config.toml
arch = "convmixer"
model = "self-supervised image encoder"
dataset = "aerial photos of the United States (SatlasPretrain)"
train_examples = 203450
image_size = 32
crop_scale_min = 0.3
horizontal_flip = true
color_jitter = 0.6
method = "moco_v3"
norm = "batchnorm"
activation = "silu"
patch_size = 4
depths = [14]
kernel_size = 5
widths = [192]
projector_hidden = 1024
projector_out = 128
projector_hidden_layers = 1
temperature = 0.1
target_momentum = 0.996
init = "lecun_normal"
optimizer = "soap"
beta2 = 0.99
lr = 0.0035
beta1 = 0.9
shampoo_beta = 0.95
eps = 1e-08
precondition_frequency = 10
max_precond_dim = 1536
merge_dims = true
one_sided = false
adamw_lr_other_params = 0.003
grad_clip = 5.0
steps = 20400
batch_size = 512
epochs = 51.3
lr_schedule = "cosine"
final_lr_fraction = 0.01
warmup_steps = 4080
weight_decay = 0.06
adamw_weight_decay_other_params = 0.05
Rows from block 6 of a small self-supervised image encoder, named by matrix and row number. Each number is 128 + 24 x the weight over its row's rms, rounded and kept within 0 to 255. All counts start at 0. Numbers have three digits each.
Before each channel's rows are labels from the 100 images, of 14848, where the channel reaches its highest value: "top examples" is what is common among them. Only what is clearly more common there than usual is listed. The data: aerial photos of the United States (SatlasPretrain).
# pw: pointwise conv (model.blocks.6.pw.weight, 192x192x1x1), inputs 0-63

top examples: building
pw.36:145122151114127132111134139131109117125115201108147182098100166151128151124126198132152134125141130117156114137097108122106086115166157203138139171122142125117106154115139127145124127142127131

top examples: building
pw.136:138122096131105148126167114119138115146136147149102133136119137111135130102146164089156168131138126146095118147100144091080127114106149116143116127114143108155145151133159104111123163100112130

top examples: building
pw.105:136133137102107161152171127144136152086150142167118179117108164135097123107136166089107146121135147109104147130110131152105093134119124103136082134135152120140074078119102140113073121116155126

top examples: building
pw.19:130109141115097132112161116144142140113099175151104106148093116122138142113112138197173131142140141165128127123118155110201108161149090164154122130140121097095142121142103129106092088180098124

top examples: building
pw.185:095121136128123143109161099132132108125123162146103109170110149110143130113127106170106134146083141125176095146159115123114113126168134152104120131127137140120129134138176140123120126148124128

top examples: crop field
pw.114:126146113196127101146157104107146117162108128130110155102101132126130133112120090152102132126171138125135138141133142120115124105098172104110163130103119140185056139143164127168143128130121119

top examples: building
pw.73:116146114128156124116122118141065105135118102128120150095126144158140091104130116132096112133128151097142091129119110134141133078129126138088146124124138125150131153132113109136092122127146135

top examples: building
pw.174:081157144127139122117123146131131153135124140135140160147178105097131120081134133109136132160124121161127115121133135172142139129127141155129120124134116130130107110168093082110136110119128124

top examples: building
pw.149:140119105119148144104121144111215086129117155134169085099069144105131135157113133160093144137127143148118110088127146146109136162126139136114108133126140114111125125129113138123139117095120141

top examples: building
pw.171:132131135148090178127123127138079128112133123143130147147059128141145152172112132103152110153118132088113124129154134123091107147145150146168078148131133179128131169132096140142154152123111119