{
  "model": "self-supervised image encoder",
  "dataset": "aerial photos of the United States (SatlasPretrain)",
  "train_examples": 203450,
  "image_size": 32,
  "crop_scale_min": 0.3,
  "horizontal_flip": true,
  "color_jitter": 0.6,
  "method": "moco_v3",
  "arch": "convmixer",
  "norm": "batchnorm",
  "hidden_act": "silu",
  "patch_size": 4,
  "depths": [14],
  "kernel_size": 5,
  "widths": [192],
  "projector_hidden": 1024,
  "projector_out": 128,
  "projector_hidden_layers": 1,
  "temperature": 0.1,
  "target_momentum": 0.996,
  "init": "lecun_normal",
  "optimizer": "soap",
  "beta2": 0.99,
  "learning_rate": 0.0035,
  "beta1": 0.9,
  "shampoo_beta": 0.95,
  "eps": 1e-08,
  "precondition_frequency": 10,
  "max_precond_dim": 1536,
  "merge_dims": true,
  "one_sided": false,
  "adamw_lr_other_params": 0.003,
  "max_grad_norm": 5.0,
  "max_steps": 20400,
  "batch_size": 512,
  "epochs": 51.3,
  "lr_schedule": "cosine",
  "final_lr_fraction": 0.01,
  "warmup_steps": 4080,
  "weight_decay": 0.06,
  "adamw_weight_decay_other_params": 0.05
}
Rows from block 6 of a small self-supervised image encoder, named by matrix and row number. Each number is 128 + 24 x the weight over its row's rms, rounded and kept within 0 to 255. All counts start at 0.
After each channel's rows are labels from the 100 images, of 14848, where the channel reaches its highest value: "peak at" is the part of the image that holds the peak. Only what is clearly more common there than usual is listed. The data: aerial photos of the United States (SatlasPretrain). In brackets: how many of the 100.
# pw: pointwise conv (model.blocks.6.pw.weight, 192x192x1x1), inputs 64-127

pw.5 [ 86 114 150 125 127 140 137 137 128 124 152 122 136 151 130 148 141 140 128 120 130 130 178 113 147 146 173 142 128 118 137 154 142 122 131 119  85 128 148 143 126  95 133 105 141 127 112 120 122 110 118 255 110  98 134 124 137 135 113 159 131 123  99 133]
peak at: bottom left (45); top left (39)

pw.59 [128 158 143 124 141 132 123 130 104 133 131 148 129 131 120  94 129 113 137 135 124 129 148 222 187 187 134 127 108 169 124  93 127 171 125 140 130 122 124 134 110 121 119  84 136 113 145 159 140 133 128 131 133 114 111 147 126 141 130 133 127 118 131 127]
peak at: bottom right (35)

pw.49 [ 90 130 136  95 112 101 127 124 113 128 113 126 142  70 123 140 121 133  83  82 131 115 123  95 134 127 174  91 141 146 119 140 111 121 111 106 127 116 113 150  49 145 117 234  97  85 113 141 127 121  68 152 105 172 102 122 133 100 122 155 154 143 122 110]
peak at: top right (34)

pw.89 [163 154 112 127 112 117 124 195 117 136 116 142 115 142 136 133 125 119 148 125 137 113 140 121 111 131 170  99 133 124 126 110 104 114 116 123  95 127 126 163 139   0 135 127 132 126 144 124 161 124 135  68 120 182 132 123 114 117 136 103 121 136 117 159]
peak at: middle right (45); bottom right (33)

pw.62 [120 106  39 145 152 103 105  87 131 108 123 120 144 141 117 123 108 138 132 164 114 128 110 109 147 114 144 107 135 115 145 170 145  94 139 118 101 124 136 139  85 134 141 109 126 121 131  90 166 169 156 114 130 133 124 109 131 102 124  94 101 114 149 122]
peak at: bottom right (47)

pw.26 [173  98 111 119 132 123 114 123 125 129 117 134 145 190 128 135 107  97  70 142 121 116 113 108  69 104 158 126 144 150 114 168 127 128 176 141 168 141 127  54 162 118 140  69 107 137 145  71 113  99 134 115 109  96  35 126 113 119 103 112  91 139 153  92]
peak at: bottom centre (48)

pw.44 [119 124 174 117 142 102  72 162 106 131 116 107 128 142  85 122 142 139 110 101 159 125 128 151 173 106 149  91 155 104 115 129 124 115 142 128  77 158 123 178 147 105 112 137 117 187 135 148 100 136 114 122 149 117 106 168 110  41  86 121 119 154 146 163]
peak at: centre (26)

pw.143 [ 46 118 151 132 117 115 119 161  99 166 143 150 109 141 131 148 150 105 139 160 125 131 107 111 143 131 133 127 141 127 155 137 100  76 133 139 144 147 130 131 151 210 127 119 107 159 142  98 111 131 124 172 119 108 142 157 125 131 135 130  96 115 135  91]
peak at: bottom left (41)

pw.33 [127 140 106 169 143 167 141  80 120  97 111 105 111 120 137 119 154 147 101 146 137 121 134 159 125 117 162  98 152 126 142 101 118 122 120 114  93 122 137 141 176 117 152  99 135 128 102  66 148  98  52 108 102 154 101 111 143 119 150 196 130 154 136  76]
peak at: top right (55); top left (33)

pw.90 [ 55 113 144 125  98 168  98 103 157 105 125 130 137 139 126 121 164 155 102  59  76  83 120 138 153 110 148 133 111 122 141 159 120 158 133 107 152  93 150 147 114 118 134 159 145 140 108 156 133 177 100 138  98  44 139 113 119 145 148  67 123 118 144 108]
peak at: centre (25)

pw.64 [179 127 114 123 127 153 141 137 125  97 127 132 118 108 130 143 146 155 118 103 111  80 108 138 141 126 109 112 132 139 120 133 119  83 145 112 106 127 116 177 124  12 140 126 121 132 132 152 114 129 134 151 133 194 122 138 116  54 133 130 139 105 167 130]
peak at: middle right (42)

pw.111 [ 93 163 150 157 137 155 107 119 157 111 108 138 127 122 138 132 121 128 124  97 136 111 109 140 121 125 100 119 113 162 135 131 139 125 133 134 146 127 128 100 121 171 123 151 111 135 145 113 129 124 103 141 128  84 131 100 110 130 152 135 138 103 138 122]
peak at: bottom left (38)

pw.77 [122 104 139  97  79 135 145 118 117 128 154 171 132  95 158 128 128 137 158 141 141 122 121 157 210 144 120 141 126 111 109 132 131 154 112 116 126 136 132 161 114 118 141 105 128 128 123 160 121 114 128 128 112 115 159 142 141 108 132 114 126 133 184 107]
peak at: bottom right (37)

pw.41 [127 137 132 128 117 149 140 140 136 103 104 125  83  98 133 137 119 132 134 131 123 144 130 117 134 129 125 127 100 134 145 162 120 128  96 122 123 133 132 129 140 123 134 119 139 119 137 106 148 120 114 123 134 121 159 139 111 122 101 149  73 135 130 118]
peak at: bottom left (58)

pw.126 [ 55 128 133 120 108 128 149 182 155 142 139 122 164 114 118 133 116 150 140 117 150 107 153 148 173 126  87 135 108 167 130  73 137 156 108 135 111 143 121 133 113 135 130 143 109 143 129 112 161 168  72  89 117  62 118 113 115 128 129 132 135 143 131 143]
peak at: bottom left (35)