Weights of a small self-supervised image encoder.
Training: 20400 steps, batches of 512.
Rows from block 8, named by matrix and row number. Each number is 128 + 24 x the weight over its row's rms, rounded and kept within 0 to 255. All counts start at 0.
# pw: pointwise conv (model.blocks.8.pw.weight, 192x192x1x1), inputs 168-191
pw.0 [127 103  99 120 119 148 118 255 110 145 121 127 129 166 114 144 124 128 122 121 149 110 147 138]
pw.1 [121 140 141 116 120 130 142 129 121 165 137  84 124 116 131 106 110 124 133 152 113 156 146 131]
pw.2 [149 116 117 140 133 115 125 134 100 151 113  99  87 148 108 143 159 106 159 104 141 123 146 171]
pw.3 [104 141 136 132 119 135 120 120 153 155 145 133 102 144 157  92  93 150 144 164  97 159 175  89]
pw.4 [151  99 105 151 139 141 130 153 122 127 134 123 122 130 107 158 168 108  98 106 113 123 140 119]
pw.5 [101 125 124 117 129 157 130 156 121  70 159 140 140 104 131 102 116 163 107 151  80 126 133 135]
pw.6 [155 125 164 153 103 111 119 141 101 130 121  71 140 160 141  98  81  91 124 107 124 107 169 114]
pw.7 [112 109 100 122 170 109 149 144 143  96 137 138 133 111 147  98 126  78 139 127  88  93 141 122]
pw.8 [133 111 124 126  81 170 130 163 137 177 152  94 116  99 122 172 126 166 126 107 131 134 134  91]
pw.9 [149 143 139 130 140 155 119 117 157  99  91 131 130 141 143 104 149 127 134  87  66 133 137 130]
pw.10 [120 182 168 135 103 102 133 120 108 109 103 140 157 157 139 165 124 125 116  71 122  81 149 157]
pw.11 [121 106 146 122  90 118 127 151 137 185 128 145 145  99 107 111 146 127 135 137 158 128 125 105]
pw.12 [155 136 119 171 160 133 162 117 125  89 127  76 171 136 120  97 185 143 168 101 124  97 107 147]
pw.13 [116 147 160 144 121 120 123 161 111 104 111 131 137 132 107 110 157 150 113  64  87 106 170 124]
pw.14 [143 113 178 153 136 137 138 118 128 115 112 134 121 113 118 113  86 131 133 198 119 128 148 119]
pw.15 [146 102 162 147 138 112 153 132 121 139 102 105 122 132 147 106 168 128 150 160 134 110 161 116]
pw.16 [161 130 148 116 114 150 150 128 121 116 172 114 165 131 104  90 143  90 122 133 134 122 132 131]
pw.17 [133 118 162  99  77  57 108 107 128 120 135  83  73 116 116  69 150 119 103  96  88 127 147 137]
pw.18 [ 95 134 133 135 119  82 163 130 118 120 162  98 143 142 136 125 145 111 166 130 132 106 140 101]
pw.19 [140  98 190 136 143 119  96 123 121 165 130  32 139 121 101 102 123 148  88 129 112 113  67 144]
pw.20 [148 109  75 107 142 112 157 125 143 151 133 181 154 113 153 159 124 122  95 105 123 113 119 135]
pw.21 [132 153 158  96 101 145 147 136 120 161  78 103 133 124 120 132 156 137 110 130 120 130 159 162]
pw.22 [130 122 171 143 135 130 127 130 113 132 124 155 149 118 119 119  97 167 151 117 111  99 174 130]
pw.23 [ 78 121 150 134 132 141 121 127 130 114 117 140 127 127 122  99 115  82 155 102 139  92 113 129]
pw.24 [110 137 106 122 104 119 119 104 102 130 134 148 125 137 105 128 144  57 150 132 138 132 173 128]
pw.25 [135 142 144 138 138 140 122 118 124 134 150 134 122 119 100 107 158 113  73 152  96 150 156 136]
pw.26 [120 120 146 141 122 132 113 116 108 127 112 155 135 129 127 172 123 151 113 142 125 129 135 125]
pw.27 [116 123 124 145 105 122 107 116 145 119 135 112 136 127 100 149  89 131 110 126 113 152 153 156]
pw.28 [106 127 167  90 134 149 158 134 132 139 127 116 141 164 107  93 118  97  90 134 139 119 202 139]
pw.29 [127  92 106 146 141 158 123 166 112 162 137 104 144 107 147 121 160 122 105 150 100 147 142 136]
pw.30 [144 128 121 122 131  84 128 113 152 153 123  63 133 154 120 145 117 111 106 156 141  77  82 114]
pw.31 [167 182 148 139 151 124 134 140 140 126 133 109  80 128 161 114 128 122 135 105 104 123 128 100]
pw.32 [ 97 154 155 132 108 160 148 139  98 145 136 112 150 139 116 101 119 113 162 140 114 124 167  87]
pw.33 [157 157 128 155  98 117 161 160 125  69 152 128 126 128 125 149 152  92 137 109  61 140 185 158]
pw.34 [142 155 118 109  89 125 125  96 137 185 109 122 142 142 122 173 120  94 137 120 125  98 125 134]
pw.35 [124 150 142 139 128 200 107 156 101 145 104 100 103 108  91  77 137 128 130 133 159 140  71 139]
pw.36 [131 136 167 123 122 134  79 126 149 115 116 163 149 137 124  78  94 165 128 141 123 155 153 118]
pw.37 [123 127 119 118 137 149 124 119 149 116 100 132 139 130 105 138 139 186 130 143 136 117 155  98]
pw.38 [144  87 104 132 130 122 127 145  81 172 116 122 126 177 160 175 123 117 102 111  96  97 156 166]
pw.39 [ 90  96 152 146 141 118 121 147 124 111 134 131 121 168 126 127 127 140  91 138 113  91 135  89]
pw.40 [141 161 102 160 125 128 115 146 113 130 101  93 125 129 134 144 128 104 165 103  97  54 130  76]
pw.41 [133 125 143 117 115 127 136 168 116 112 138 133 120 113 134 125 133 145 166 116 126 151 137 116]
pw.42 [123 129 113 116 133 114 151 173 127 159 128 141 138 146 132 155 145 148 169 102 104 110 169 169]
pw.43 [116  91 110 110 104 142 131 122 121 143 131  76  95 117 149 102 121 152 146  87 118 160 108 137]
pw.44 [188 112 155 150 157 145 136 149 142 155 132 106 134 155 125 135  91 149 126 134 139 130 144 142]
pw.45 [124 111 138 134 162 123 107 123 131 146 119 158 129 100 141 125 133 124 130 111  88 133 130  95]
pw.46 [120 136 138 142 133 144 132 115 160 151 123 146  67 120 112 118 141 182 222 156 153 132 148 118]
pw.47 [114 110 112 140 129 135 132  43 116 109 139 130 110 158 119 105 171 120 157  37 112 100 145 119]
pw.48 [126 123 165 137 100 130 136 122 149 114  91 152 142 152  95 127 119 107 124 140 115 128 149 113]
pw.49 [ 88 118 164 146 106  95 129 138 129 124 132  95 132 139 130  95 139 102 135 148 100 129 171 100]
pw.50 [132 128 120 115 158 129 151  84 108 141 147 121  84 151 127 117 148 108 219 164 115 173 137  56]
pw.51 [108 150 117  75 113  89 147 143 120 164 155 134 111 126 136 144 135  93 142 129 142 107 135 136]
pw.52 [112 141 128 178 135 156 136 117 114 129  85 134 136 142 141 150 142 159 133 140 126 106 103 143]
pw.53 [ 98 124 150 144  98 135 118 138 112 104 120 109 108 140 134  98 127 142 139 137 150  50 148 114]
pw.54 [ 70 116 136 125 146  65 120 133 156 102 120  85 100 128 118 147 132 120 113 147  97 177 131 153]
pw.55 [173  94 137 166 128  97 175 128 139 159 146 114 118 146 111  99 129 145 140 101 131 111 140 151]
pw.56 [117 115 108 147 109  88 105  98 150 149 158 139 105 156 134 121 112 118 134 148 111 102 147 135]
pw.57 [130 101 140 155 160 129 120 129  81 160 121 149 154 154 130 155 113 138 126 114 140 137 161 145]
pw.58 [136 151 112 116 117 123 126 178 111 116 131 102 125 102 138 158 140 141 146 116 126 133 112  90]
pw.59 [182 119  95 139 157  88 107 120 135 119 155 146 129 128 114 148 117  64 127 135 124 104 121 105]
pw.60 [130 158 128 112 138  76 114 157 111 124  90  72 132 143 153  97 151 128 109 118 112 127 142 215]
pw.61 [107 122 112 152  76  86 118  94 123 104  99 123 151 139 140 121 148 143 145 100 161 114 107 155]
pw.62 [130 171 138 110 131 107 117 118 131 102 115  98 115 160 106 121 110 139  93 123 110  92 151 137]
pw.63 [129 152 127 128 129 147 142 137 143 107 154 121 181 164 123 151 176 143 114 139 113 142 152 128]
pw.64 [142  95 125 120 134 147 117 124 124  84 120 147 137 123 130 138 118 135 107 109  65 129 179 132]
pw.65 [146 136 140 146 149 138 138 116 117 145 110 152 124 154 102 105 110 152 150 122 104 138 161 149]
pw.66 [132 145 134 129 128 114 142 132 129 146  98 134  37 126  99 131 155 130 111 137 103 152 160 128]
pw.67 [112 107 151 136 108  75 121 125 144 112  98  65 106 150 139  46 139 138  95 144 146  62 158 112]
pw.68 [131 130 158 135 137 145 110 122 123 103 146 175 133 131 118 125 124  66 131 136 113 113 163 117]
pw.69 [143 106 123 146  85 156 183 115 121 160 141  67 125 121 123 156 128 187 106 153 123 107 106 110]
pw.70 [103 106 114 118 143 134 116 139 119 121 161 115 122 118 126 109 138 166 124 145  77 105 133 132]
pw.71 [147 129 102 142 108 121 125 113 125 143 122 108 156 158 109 103  93 125 115 135 150 169 164 147]
pw.72 [171 105 162 118 152  94 107  92 136 155  83 135 123 126 103 125 132 131 136 109 135 159 136  66]
pw.73 [143 149 116 162 155 118 158 149 137  92 174 108  92 153 121 113 132 125  85 104 118  83 169 167]
pw.74 [143 153 118 130 139 102 125 122 139 126 132 103 159 141 135 132 122 139 150  87 109 110 171  93]
pw.75 [142 128 108 182  99 137 137 140 119 135 102  88 124 132 141 132 151  97 143 125 129 180 165 128]
pw.76 [149 118 113 124 158  90 121 122 135 136  92 122 144 117 147 173 147 157 101 111 134  95 117  86]
pw.77 [135 134 140 151 121 109 151 134 150 147 131 139 127 129 140 152 144 139 137 146 132 113 136 117]
pw.78 [156 110 142 123 135 106 108  99  85 133 112 174 122 132 110 132 132  84 133 108 128  83 166 107]
pw.79 [121 174 153 128 167  90 104 139 108  98  94 147 119 154 131 142 123 114 160 133 110 128 158  86]
pw.80 [154 187 115 135 132 125 148 134 119 138 153 139 156 134 132 113 130 136 111 112  60 140 159 123]
pw.81 [114  99  97 117 109 199 136 118 112 136 149 100 124 137 108  82 133 103 130 141 100 188 137 130]
pw.82 [138 127 108 133 158 148 138 128 158 149 138 117 149 150 136 105 109 165  96 147  66 116 125 129]
pw.83 [121 166 171 122 118 155 128 146 170 104 171 151 127 119 109 134 116 112 149  98 126 134 143 139]
pw.84 [144 102 107 157 121 158 130  70 160 126  78 135 128  97 103 124 146 179 118 112 133 140 130 108]
pw.85 [140 112 109 185 135 109  82 137 152 131 146 117 130 146 159 142 153 142 150 130 126 127 145 118]
pw.86 [160 119 178 157 104 171 125 126 117 113 102 113 162 122 143  66 142 134 139 127 126 143 116 125]
pw.87 [137 166 164 127 150  79 129 104 137  98 105 101  83 155 142 130 139 136 116 102 122 180 159 106]
pw.88 [113 112 146 164 127 163 153  97 123 142 148 146 132  55 146 152 127 149 128 158 123 125 106 102]
pw.89 [139 148 147 111 133 136 115 128 147 122 186 118 125 141 115 155 138 163 128 128 101  83 105 146]
pw.90 [127 102 129 196 108  96 161 144 142 122 103 122 135 117 140  93  98 127 173 163 133  93 148  94]
pw.91 [133  81 121 102 141  73 149 135 131  67 150 106  96 139 139 115 130  93 149 145  99 158 146 142]
pw.92 [113 101 121 117 119 112 137 151 107 131 121 136 104 133  90 147 112 100 152 154 119 115 152 118]
pw.93 [156 172 101 131 110 131 100 131 149 131 113 123 156 154  91  94 142 139  79 174  86 112 160 114]
pw.94 [137 131 100 122  73 102 135 148 170 107 117 123 144 130  82  87 139 157 147 140 123 187 143 152]
pw.95 [139 141 151 151 113  75 142 125 104  94 208 137 108 140 104 122 151 124 152 125  81 152 141 138]
pw.96 [128 122 114  97 126  79 140 142 113 109 130 139 121 126 115 106 123 111 124 167 125  80 158 117]
pw.97 [150 148 133 134 118  82 136 155 131 157  98 155 129 242 132  62 131 115 150 141 105 139 156  73]
pw.98 [112 161 113 131 134 128 106 122 168 129 143 126 108 132 129 109 106 118 160 147  88 135 137 137]
pw.99 [162 111 148 115 109 131  95 144 108 112 126  99 157 138 111 116 156 122 134 147 112 118  97 112]
pw.100 [158 119 135 116  96 106 140 132  97 154 142  96 147 120 136 101 175 117 110  97  95 104 126 140]
pw.101 [117 137 148 144 128  68 117  75 125 113  93 101 130 151 127 128 105 148 108 131 106 110 148 106]
pw.102 [135 150 132 134 113 112 102 135 131 117 188 106 128 167 135  97 158 134 158 151 113 123 176 140]
pw.103 [141 124 160 111 139 100 164 114 150  92 117  99 141 136 103 128 119 123 125 141  87 142 141  99]
pw.104 [110 118 125 113 120 116 120 128 157 145 140 142 134 141 141 136 124 153 128  95 107 104 179  78]
pw.105 [130 147 121 139 110 147 118 123 120 134  95 171 101 128 102  66 125 145 111 168 121  98 149 119]
pw.106 [141  98 135 153 108 123 130 164 133 137 152  83 151 135 131 139 172  90 153 130  95 108 140 135]
pw.107 [114 156 123 153 109 120 151 151 115 130 151 137 143  98 105 106 132 125 153 118 113 138 159 114]
pw.108 [156 136 128 133 125 112 131 144 134 133 149 135 156 152 140 128 110 128 130 147 122  97 173 113]
pw.109 [109 165 120 131 136 218 130 115 136 143  98 163 164 156  97 118 122 155 133 154  86 112 118 148]
pw.110 [109 134 132 129 121 157 105 134 135 147 117 103  87 135 156 145 136 103 129 111 106  49 159 113]
pw.111 [143 121 193  98 120 110 116 104 155  61 136  81 173 175 114 113 150 139 120 126 105 125 183 126]
pw.112 [115  83 127 122 116  99 115 128 170 118 104 114 156 122 105  85 143 100 124 121 108 107 160  92]
pw.113 [131 101 126  87 115 113  92 114 124 140 100 106 139 127 111 123 152 114 176 119 128 164 112 218]
pw.114 [121 118 148 145 125 180  88 165 110 104 164 146 129 118 140 111 107 165 113 118 133  82 159 129]
pw.115 [155 136 159 129  89 119 129 116 120 128  98 120 146 144 151 141  97 175 111 109 134  67 140 143]
pw.116 [117 133 135 145  84 117 129 126  89 167 117 174 127 126 146 115 133 175 125  90 126  31 105 145]
pw.117 [136 137 148 116 135 133 139 122 114 153  89 151 131 108 125 108 141 124 175 123 108 169 141  84]
pw.118 [138  95 130 104 121 122 140 137 129 102 126  95  73 157 137 102 179 105 139  69 118 133 135 146]
pw.119 [119 149 146  99  81 234 107 148  93 167 141 126 132 118 138 128 135 162 143 132 134 101 130 133]
pw.120 [108 124  91 147 119 136 102 124 141 156 120 127 147 146 115 102 150 143 106 155 122 130 136 125]
pw.121 [158 138 117 121 106 114 103 101 136 151 160  84 133 122 112 115 160 160  91 137 130 107 144  54]
pw.122 [141 157  97 106  97 109 106 105 121 100 144 101 142 130  83 133 153  77  91 101 109 110  69 145]
pw.123 [139 163 123 159 155 120 132 115 161 110 140 156 125 123 114 158 123 130 115 111 135 151 129 125]
pw.124 [144 140  88 163 116 130 131 118 115 102  96 118 112 139 216 182 126 135 137 140  82 125 158 128]
pw.125 [124 120 157 128 106 161 115 148 124  93 146 103 142 158 124 119 136 128 164 145 137 113 146 132]
pw.126 [152 127 119 120 132 113 159 107 127  97 122 116  76 138 138 121 145 129 145 135 115 101 141 125]
pw.127 [134  97 130 127 127 104 120 138 155 129  99 150 121 154 128 165 137 155 109 132 137 110 137 107]
pw.128 [ 97 128 127 161 120  92 118 127  82 126 129 104 151 118 122  47 176 140 117  85 128 161 123 108]
pw.129 [135 155 118 140 128 107 131 118  98  94 136  67 104 179 125 151 103 117 166 124 139  71 125 118]
pw.130 [144  86  99 144 147 100 138  98 100 136 145 120  94 118 144 124 125 174 164 141  92 147 136 127]
pw.131 [130 112 145 123 125 150 153 180 100 153  76 131 126 120 109 151 147 126 122 139 119 107 119 132]
pw.132 [ 98 156 125 155 114 166 136 182 151 161  48 145 109 113 105 106 129 117 133 125 127 129 105 160]
pw.133 [148 132 102 142 168 109 114 112 167 155 142 114 122 156 137 125 116 134 195 133 119 120 123 122]
pw.134 [183 155 124 122 150 139 150 147 153 133 124  84 128 107 138 111 161  52 154 175 141 112 147 135]
pw.135 [128 133 131 125 150 107  94  68 124 138 120 100 114 152 120 169 134 139 163  77 109 114 149  72]
pw.136 [137 181 138 134 160  82 129 122 163  70 126 143 143 139 100 183 139 110 128 134 101  99 137 125]
pw.137 [118 133  99 130 127  85 143 111 105 152 142  84  79 124 131  68  74 145 106  94  92 151 146 123]
pw.138 [127 130 142 109 124 109 158 120 169 112 156  36 115 122 117 102 115 116 105 154 105 121 147  99]
pw.139 [122 121 156  92 139 137 145 110 130  90 122 109 177 147 126 106 128 159 140 134 100 144 150 120]
pw.140 [140 123 129 108 119 126 140  87 106 162 107  98 141 203 137  80 122 126 144 131 135 125 153 131]
pw.141 [101 140  99 117 119 141 143 137 137 141 108 161 118 126  99  40 100  90 120 102  87 153 128 113]
pw.142 [121 198 108 140 133  92 125 123 156  81 120 121 139  98 130  69 137 103 109 148 134 123 129 150]
pw.143 [114 106 175 114 104 150 117 218 113 137  60 109 127 154  97 123  96 138 139 129 121 124 117  94]
pw.144 [120 122 158 156 147  99  40 124 127 145 123 135 135 124  72  95 154  95 107 146 122 144 136 154]
pw.145 [158 120  98 145 102 146  75 147 135 117 156 132 130 127 145 143 113 157 123 154 125  68 136 114]
pw.146 [139 128 154 135 149 145 146 147 122 137 117 154 126 142 104  97 120 153  91 144 115 146 146 150]
pw.147 [143 110 134 125 101 142 119 120 138  92 126  51 139 126 153 111 116 153 189  97 134 115 134  88]
pw.148 [121 120 115 108 139 178 107 140  92 121 133 130 122 128 125 102 120 174 136 122 126  94 143 109]
pw.149 [106 132 133 103 137 143 113 139 108 154 127 143 116 228 119  68 160 139 152 120 247 124  99  90]
pw.150 [113 109 107 125 141 134 115  76 131 143 102  57 146 130 133 122 105 143 165 174 138 125 118 141]
pw.151 [132 176 142 148 137 141 103 133  98 136 144 143 143 126 152 111  78 151 138 127  72 132 153 127]
pw.152 [116 124 121 155 130 102 145 119 156 105 170 119 105 157 124  91 192 127 124 125 153 142 143 130]
pw.153 [125 131 136 156 139 129 120 138 118 205  78 152 156 146  97 167 127 132 103 139 114 124 128 103]
pw.154 [134  92 122 138 122  29 150  94 125 144 100 153 121 151  79 149 108 120 167 120 162 126 119 120]
pw.155 [129 152 169  95 110 166 139 130 120 100 152  76 126 121 139 100 135 113 122  86 126 102 140 165]
pw.156 [146 106 123 121 115 119 139 114 123 108 131 137 150 154 135 133 146 100 126 108 149 130 143  89]
pw.157 [170 131 125 125 142 130 118  98 113 137 148 105 112 123 104 125 158 118 129 123 105 107 146  92]
pw.158 [149 174 142 138  94  97 141 129 129 140 104 111 119 130 134  94  95 139 125 112 120  95 126 146]
pw.159 [124 107 164 137 121 107 135 122 136 138 146 155 186 127 121 119 147 143 136 142 124 122 159 128]
pw.160 [106 170 106 153 123 145 127  84 131  97 126  71 137 158 141 117 100 131 116  88 139  73 137 100]
pw.161 [135 154 112 141 127 117 131 107 145 166 154 116 131 136 150 103 106 166 163 111 137 143 156 124]
pw.162 [125 132 117 139 114 134  85 121  85 124 133 130 117 120 107 127 106 117 126 135 118 174 148 129]
pw.163 [126 131 105 111 150 112 125 117 160 128  73 143 126 160 112  95 132 126 128 136 153 125 120  78]
pw.164 [136 128 160 125 171 120 129 152 135 143 149 169 120 145  58  56 115 153  86 111  48 129 197 130]
pw.165 [139 174 151 123  90 118 125 101 122 114  98 191  83 111 124 130 135 122 180 119 136 145 141 136]
pw.166 [137 142 132 112  94 143 170 130 121 117 136  71 114 153 121 154 129 101 179 148  98  98 191 112]
pw.167 [150 163 121 112 131 146 102 100 162 132 166 113 136 147 146  70 131 137  80 165  85 152 149 148]
pw.168 [137 157 131 135 134 118 135 136 110 131 104 176 113 121  98 102 126 119 125 118 142  90 121 141]
pw.169 [105 108 157 114 170 152 121 131 125 143 129 181 135 118 118 157 120 138  83 106 138 160 177 144]
pw.170 [126 161 123 124 108 168 100 125 110 164  85 159 131 145 122 131 125 108 135 129 114  99 121 154]
pw.171 [141 150 113 121 111  96 145 104 136 143  96 118 110 118 120 112 108 153 130 133 118 144 117 102]
pw.172 [118  95 106 138  94 100 123  94 126 137 116 138 128 159 156 138 140 152 146 118  88 103 149 152]
pw.173 [116 104 109 110 114 144 126 118 127 115 143 100 135 140 148 132 133 145 138 128 118  86 158 153]
pw.174 [133 121 134 163 147 122 135 119 101 114 144 133 155 138 136 148  84 149 156 129 125 131 135 113]
pw.175 [141 144 112 113 139 101 149 109 154 104 138 113 157 114 127 126 162 120 127 127  64  94 139 100]
pw.176 [132 137 141 110 131 127 116 129  96 114 118 103 135 146 151 122 133  78 132 144 118  91 125 138]
pw.177 [162 153 105 127 109  96 126 133  98 154 123 133 114 122 137  65 110 130  81 120  72 126 161 161]
pw.178 [169 128 109 140  90 119 165 120 129 145 112  90 120 143 124 123 126 135 133 154 114 139 156 137]
pw.179 [138 118 113 119 173 132 128 156 137 143 133 108 157  94 149 103  95 123  95 105 171 110 145 158]
pw.180 [ 97  96 127 156 121 137 117 102 198  97 146 135 133  93  96 108 153  72 169 116 114 140 119  90]
pw.181 [128 150 118 141 132 149 132 169 114 128 124  87 146 179 116 134 129 146 152 118 141 107 164 146]
pw.182 [131 108 103 183 143 129 138 126  94 144  85 136  91 131 126  95 143 117 113 100  92 101 158 114]
pw.183 [114 135 108 128 114 154 118 127 113 143 121 122 109 144 165 130 157 163 154 131 153 116 135 132]
pw.184 [112 123 142 130 117 138 148  89 129 126 167 115 136  94 118 145 117 149 101 145 118  58 128 244]
pw.185 [129 134 170 130 135 165  99 141 137 127 161 146 115 146  65 158 141 137 143 109 124 129 153 129]
pw.186 [132 124 100 124 104   0 119 117 122 115 120 111 111 150 122 106 151 144 131 102  91 116 163 149]
pw.187 [126 139 136 135 138 108 121 135 112 148 144 124 207 113 171 141 178 144 150 154 115 140 116 168]
pw.188 [132 134 111 129 153 116 119 140 121 151 146 182 106 129 105 130  92 152 133 136  80 125 164 110]
pw.189 [ 69 116 114 130 102 100 119 154 155 156 117  97 122 130 143 138 134 116 136 118 134  77 118 133]
pw.190 [134 129 152 115 127 135 118 115  82 151 133 153 155 126 116 123 120 153 166 130  61 109 142 152]
pw.191 [106 117 139 139 158 114 159 127 168 104 101 108 134 162 118  96 138 114 108 111  99 122 161 159]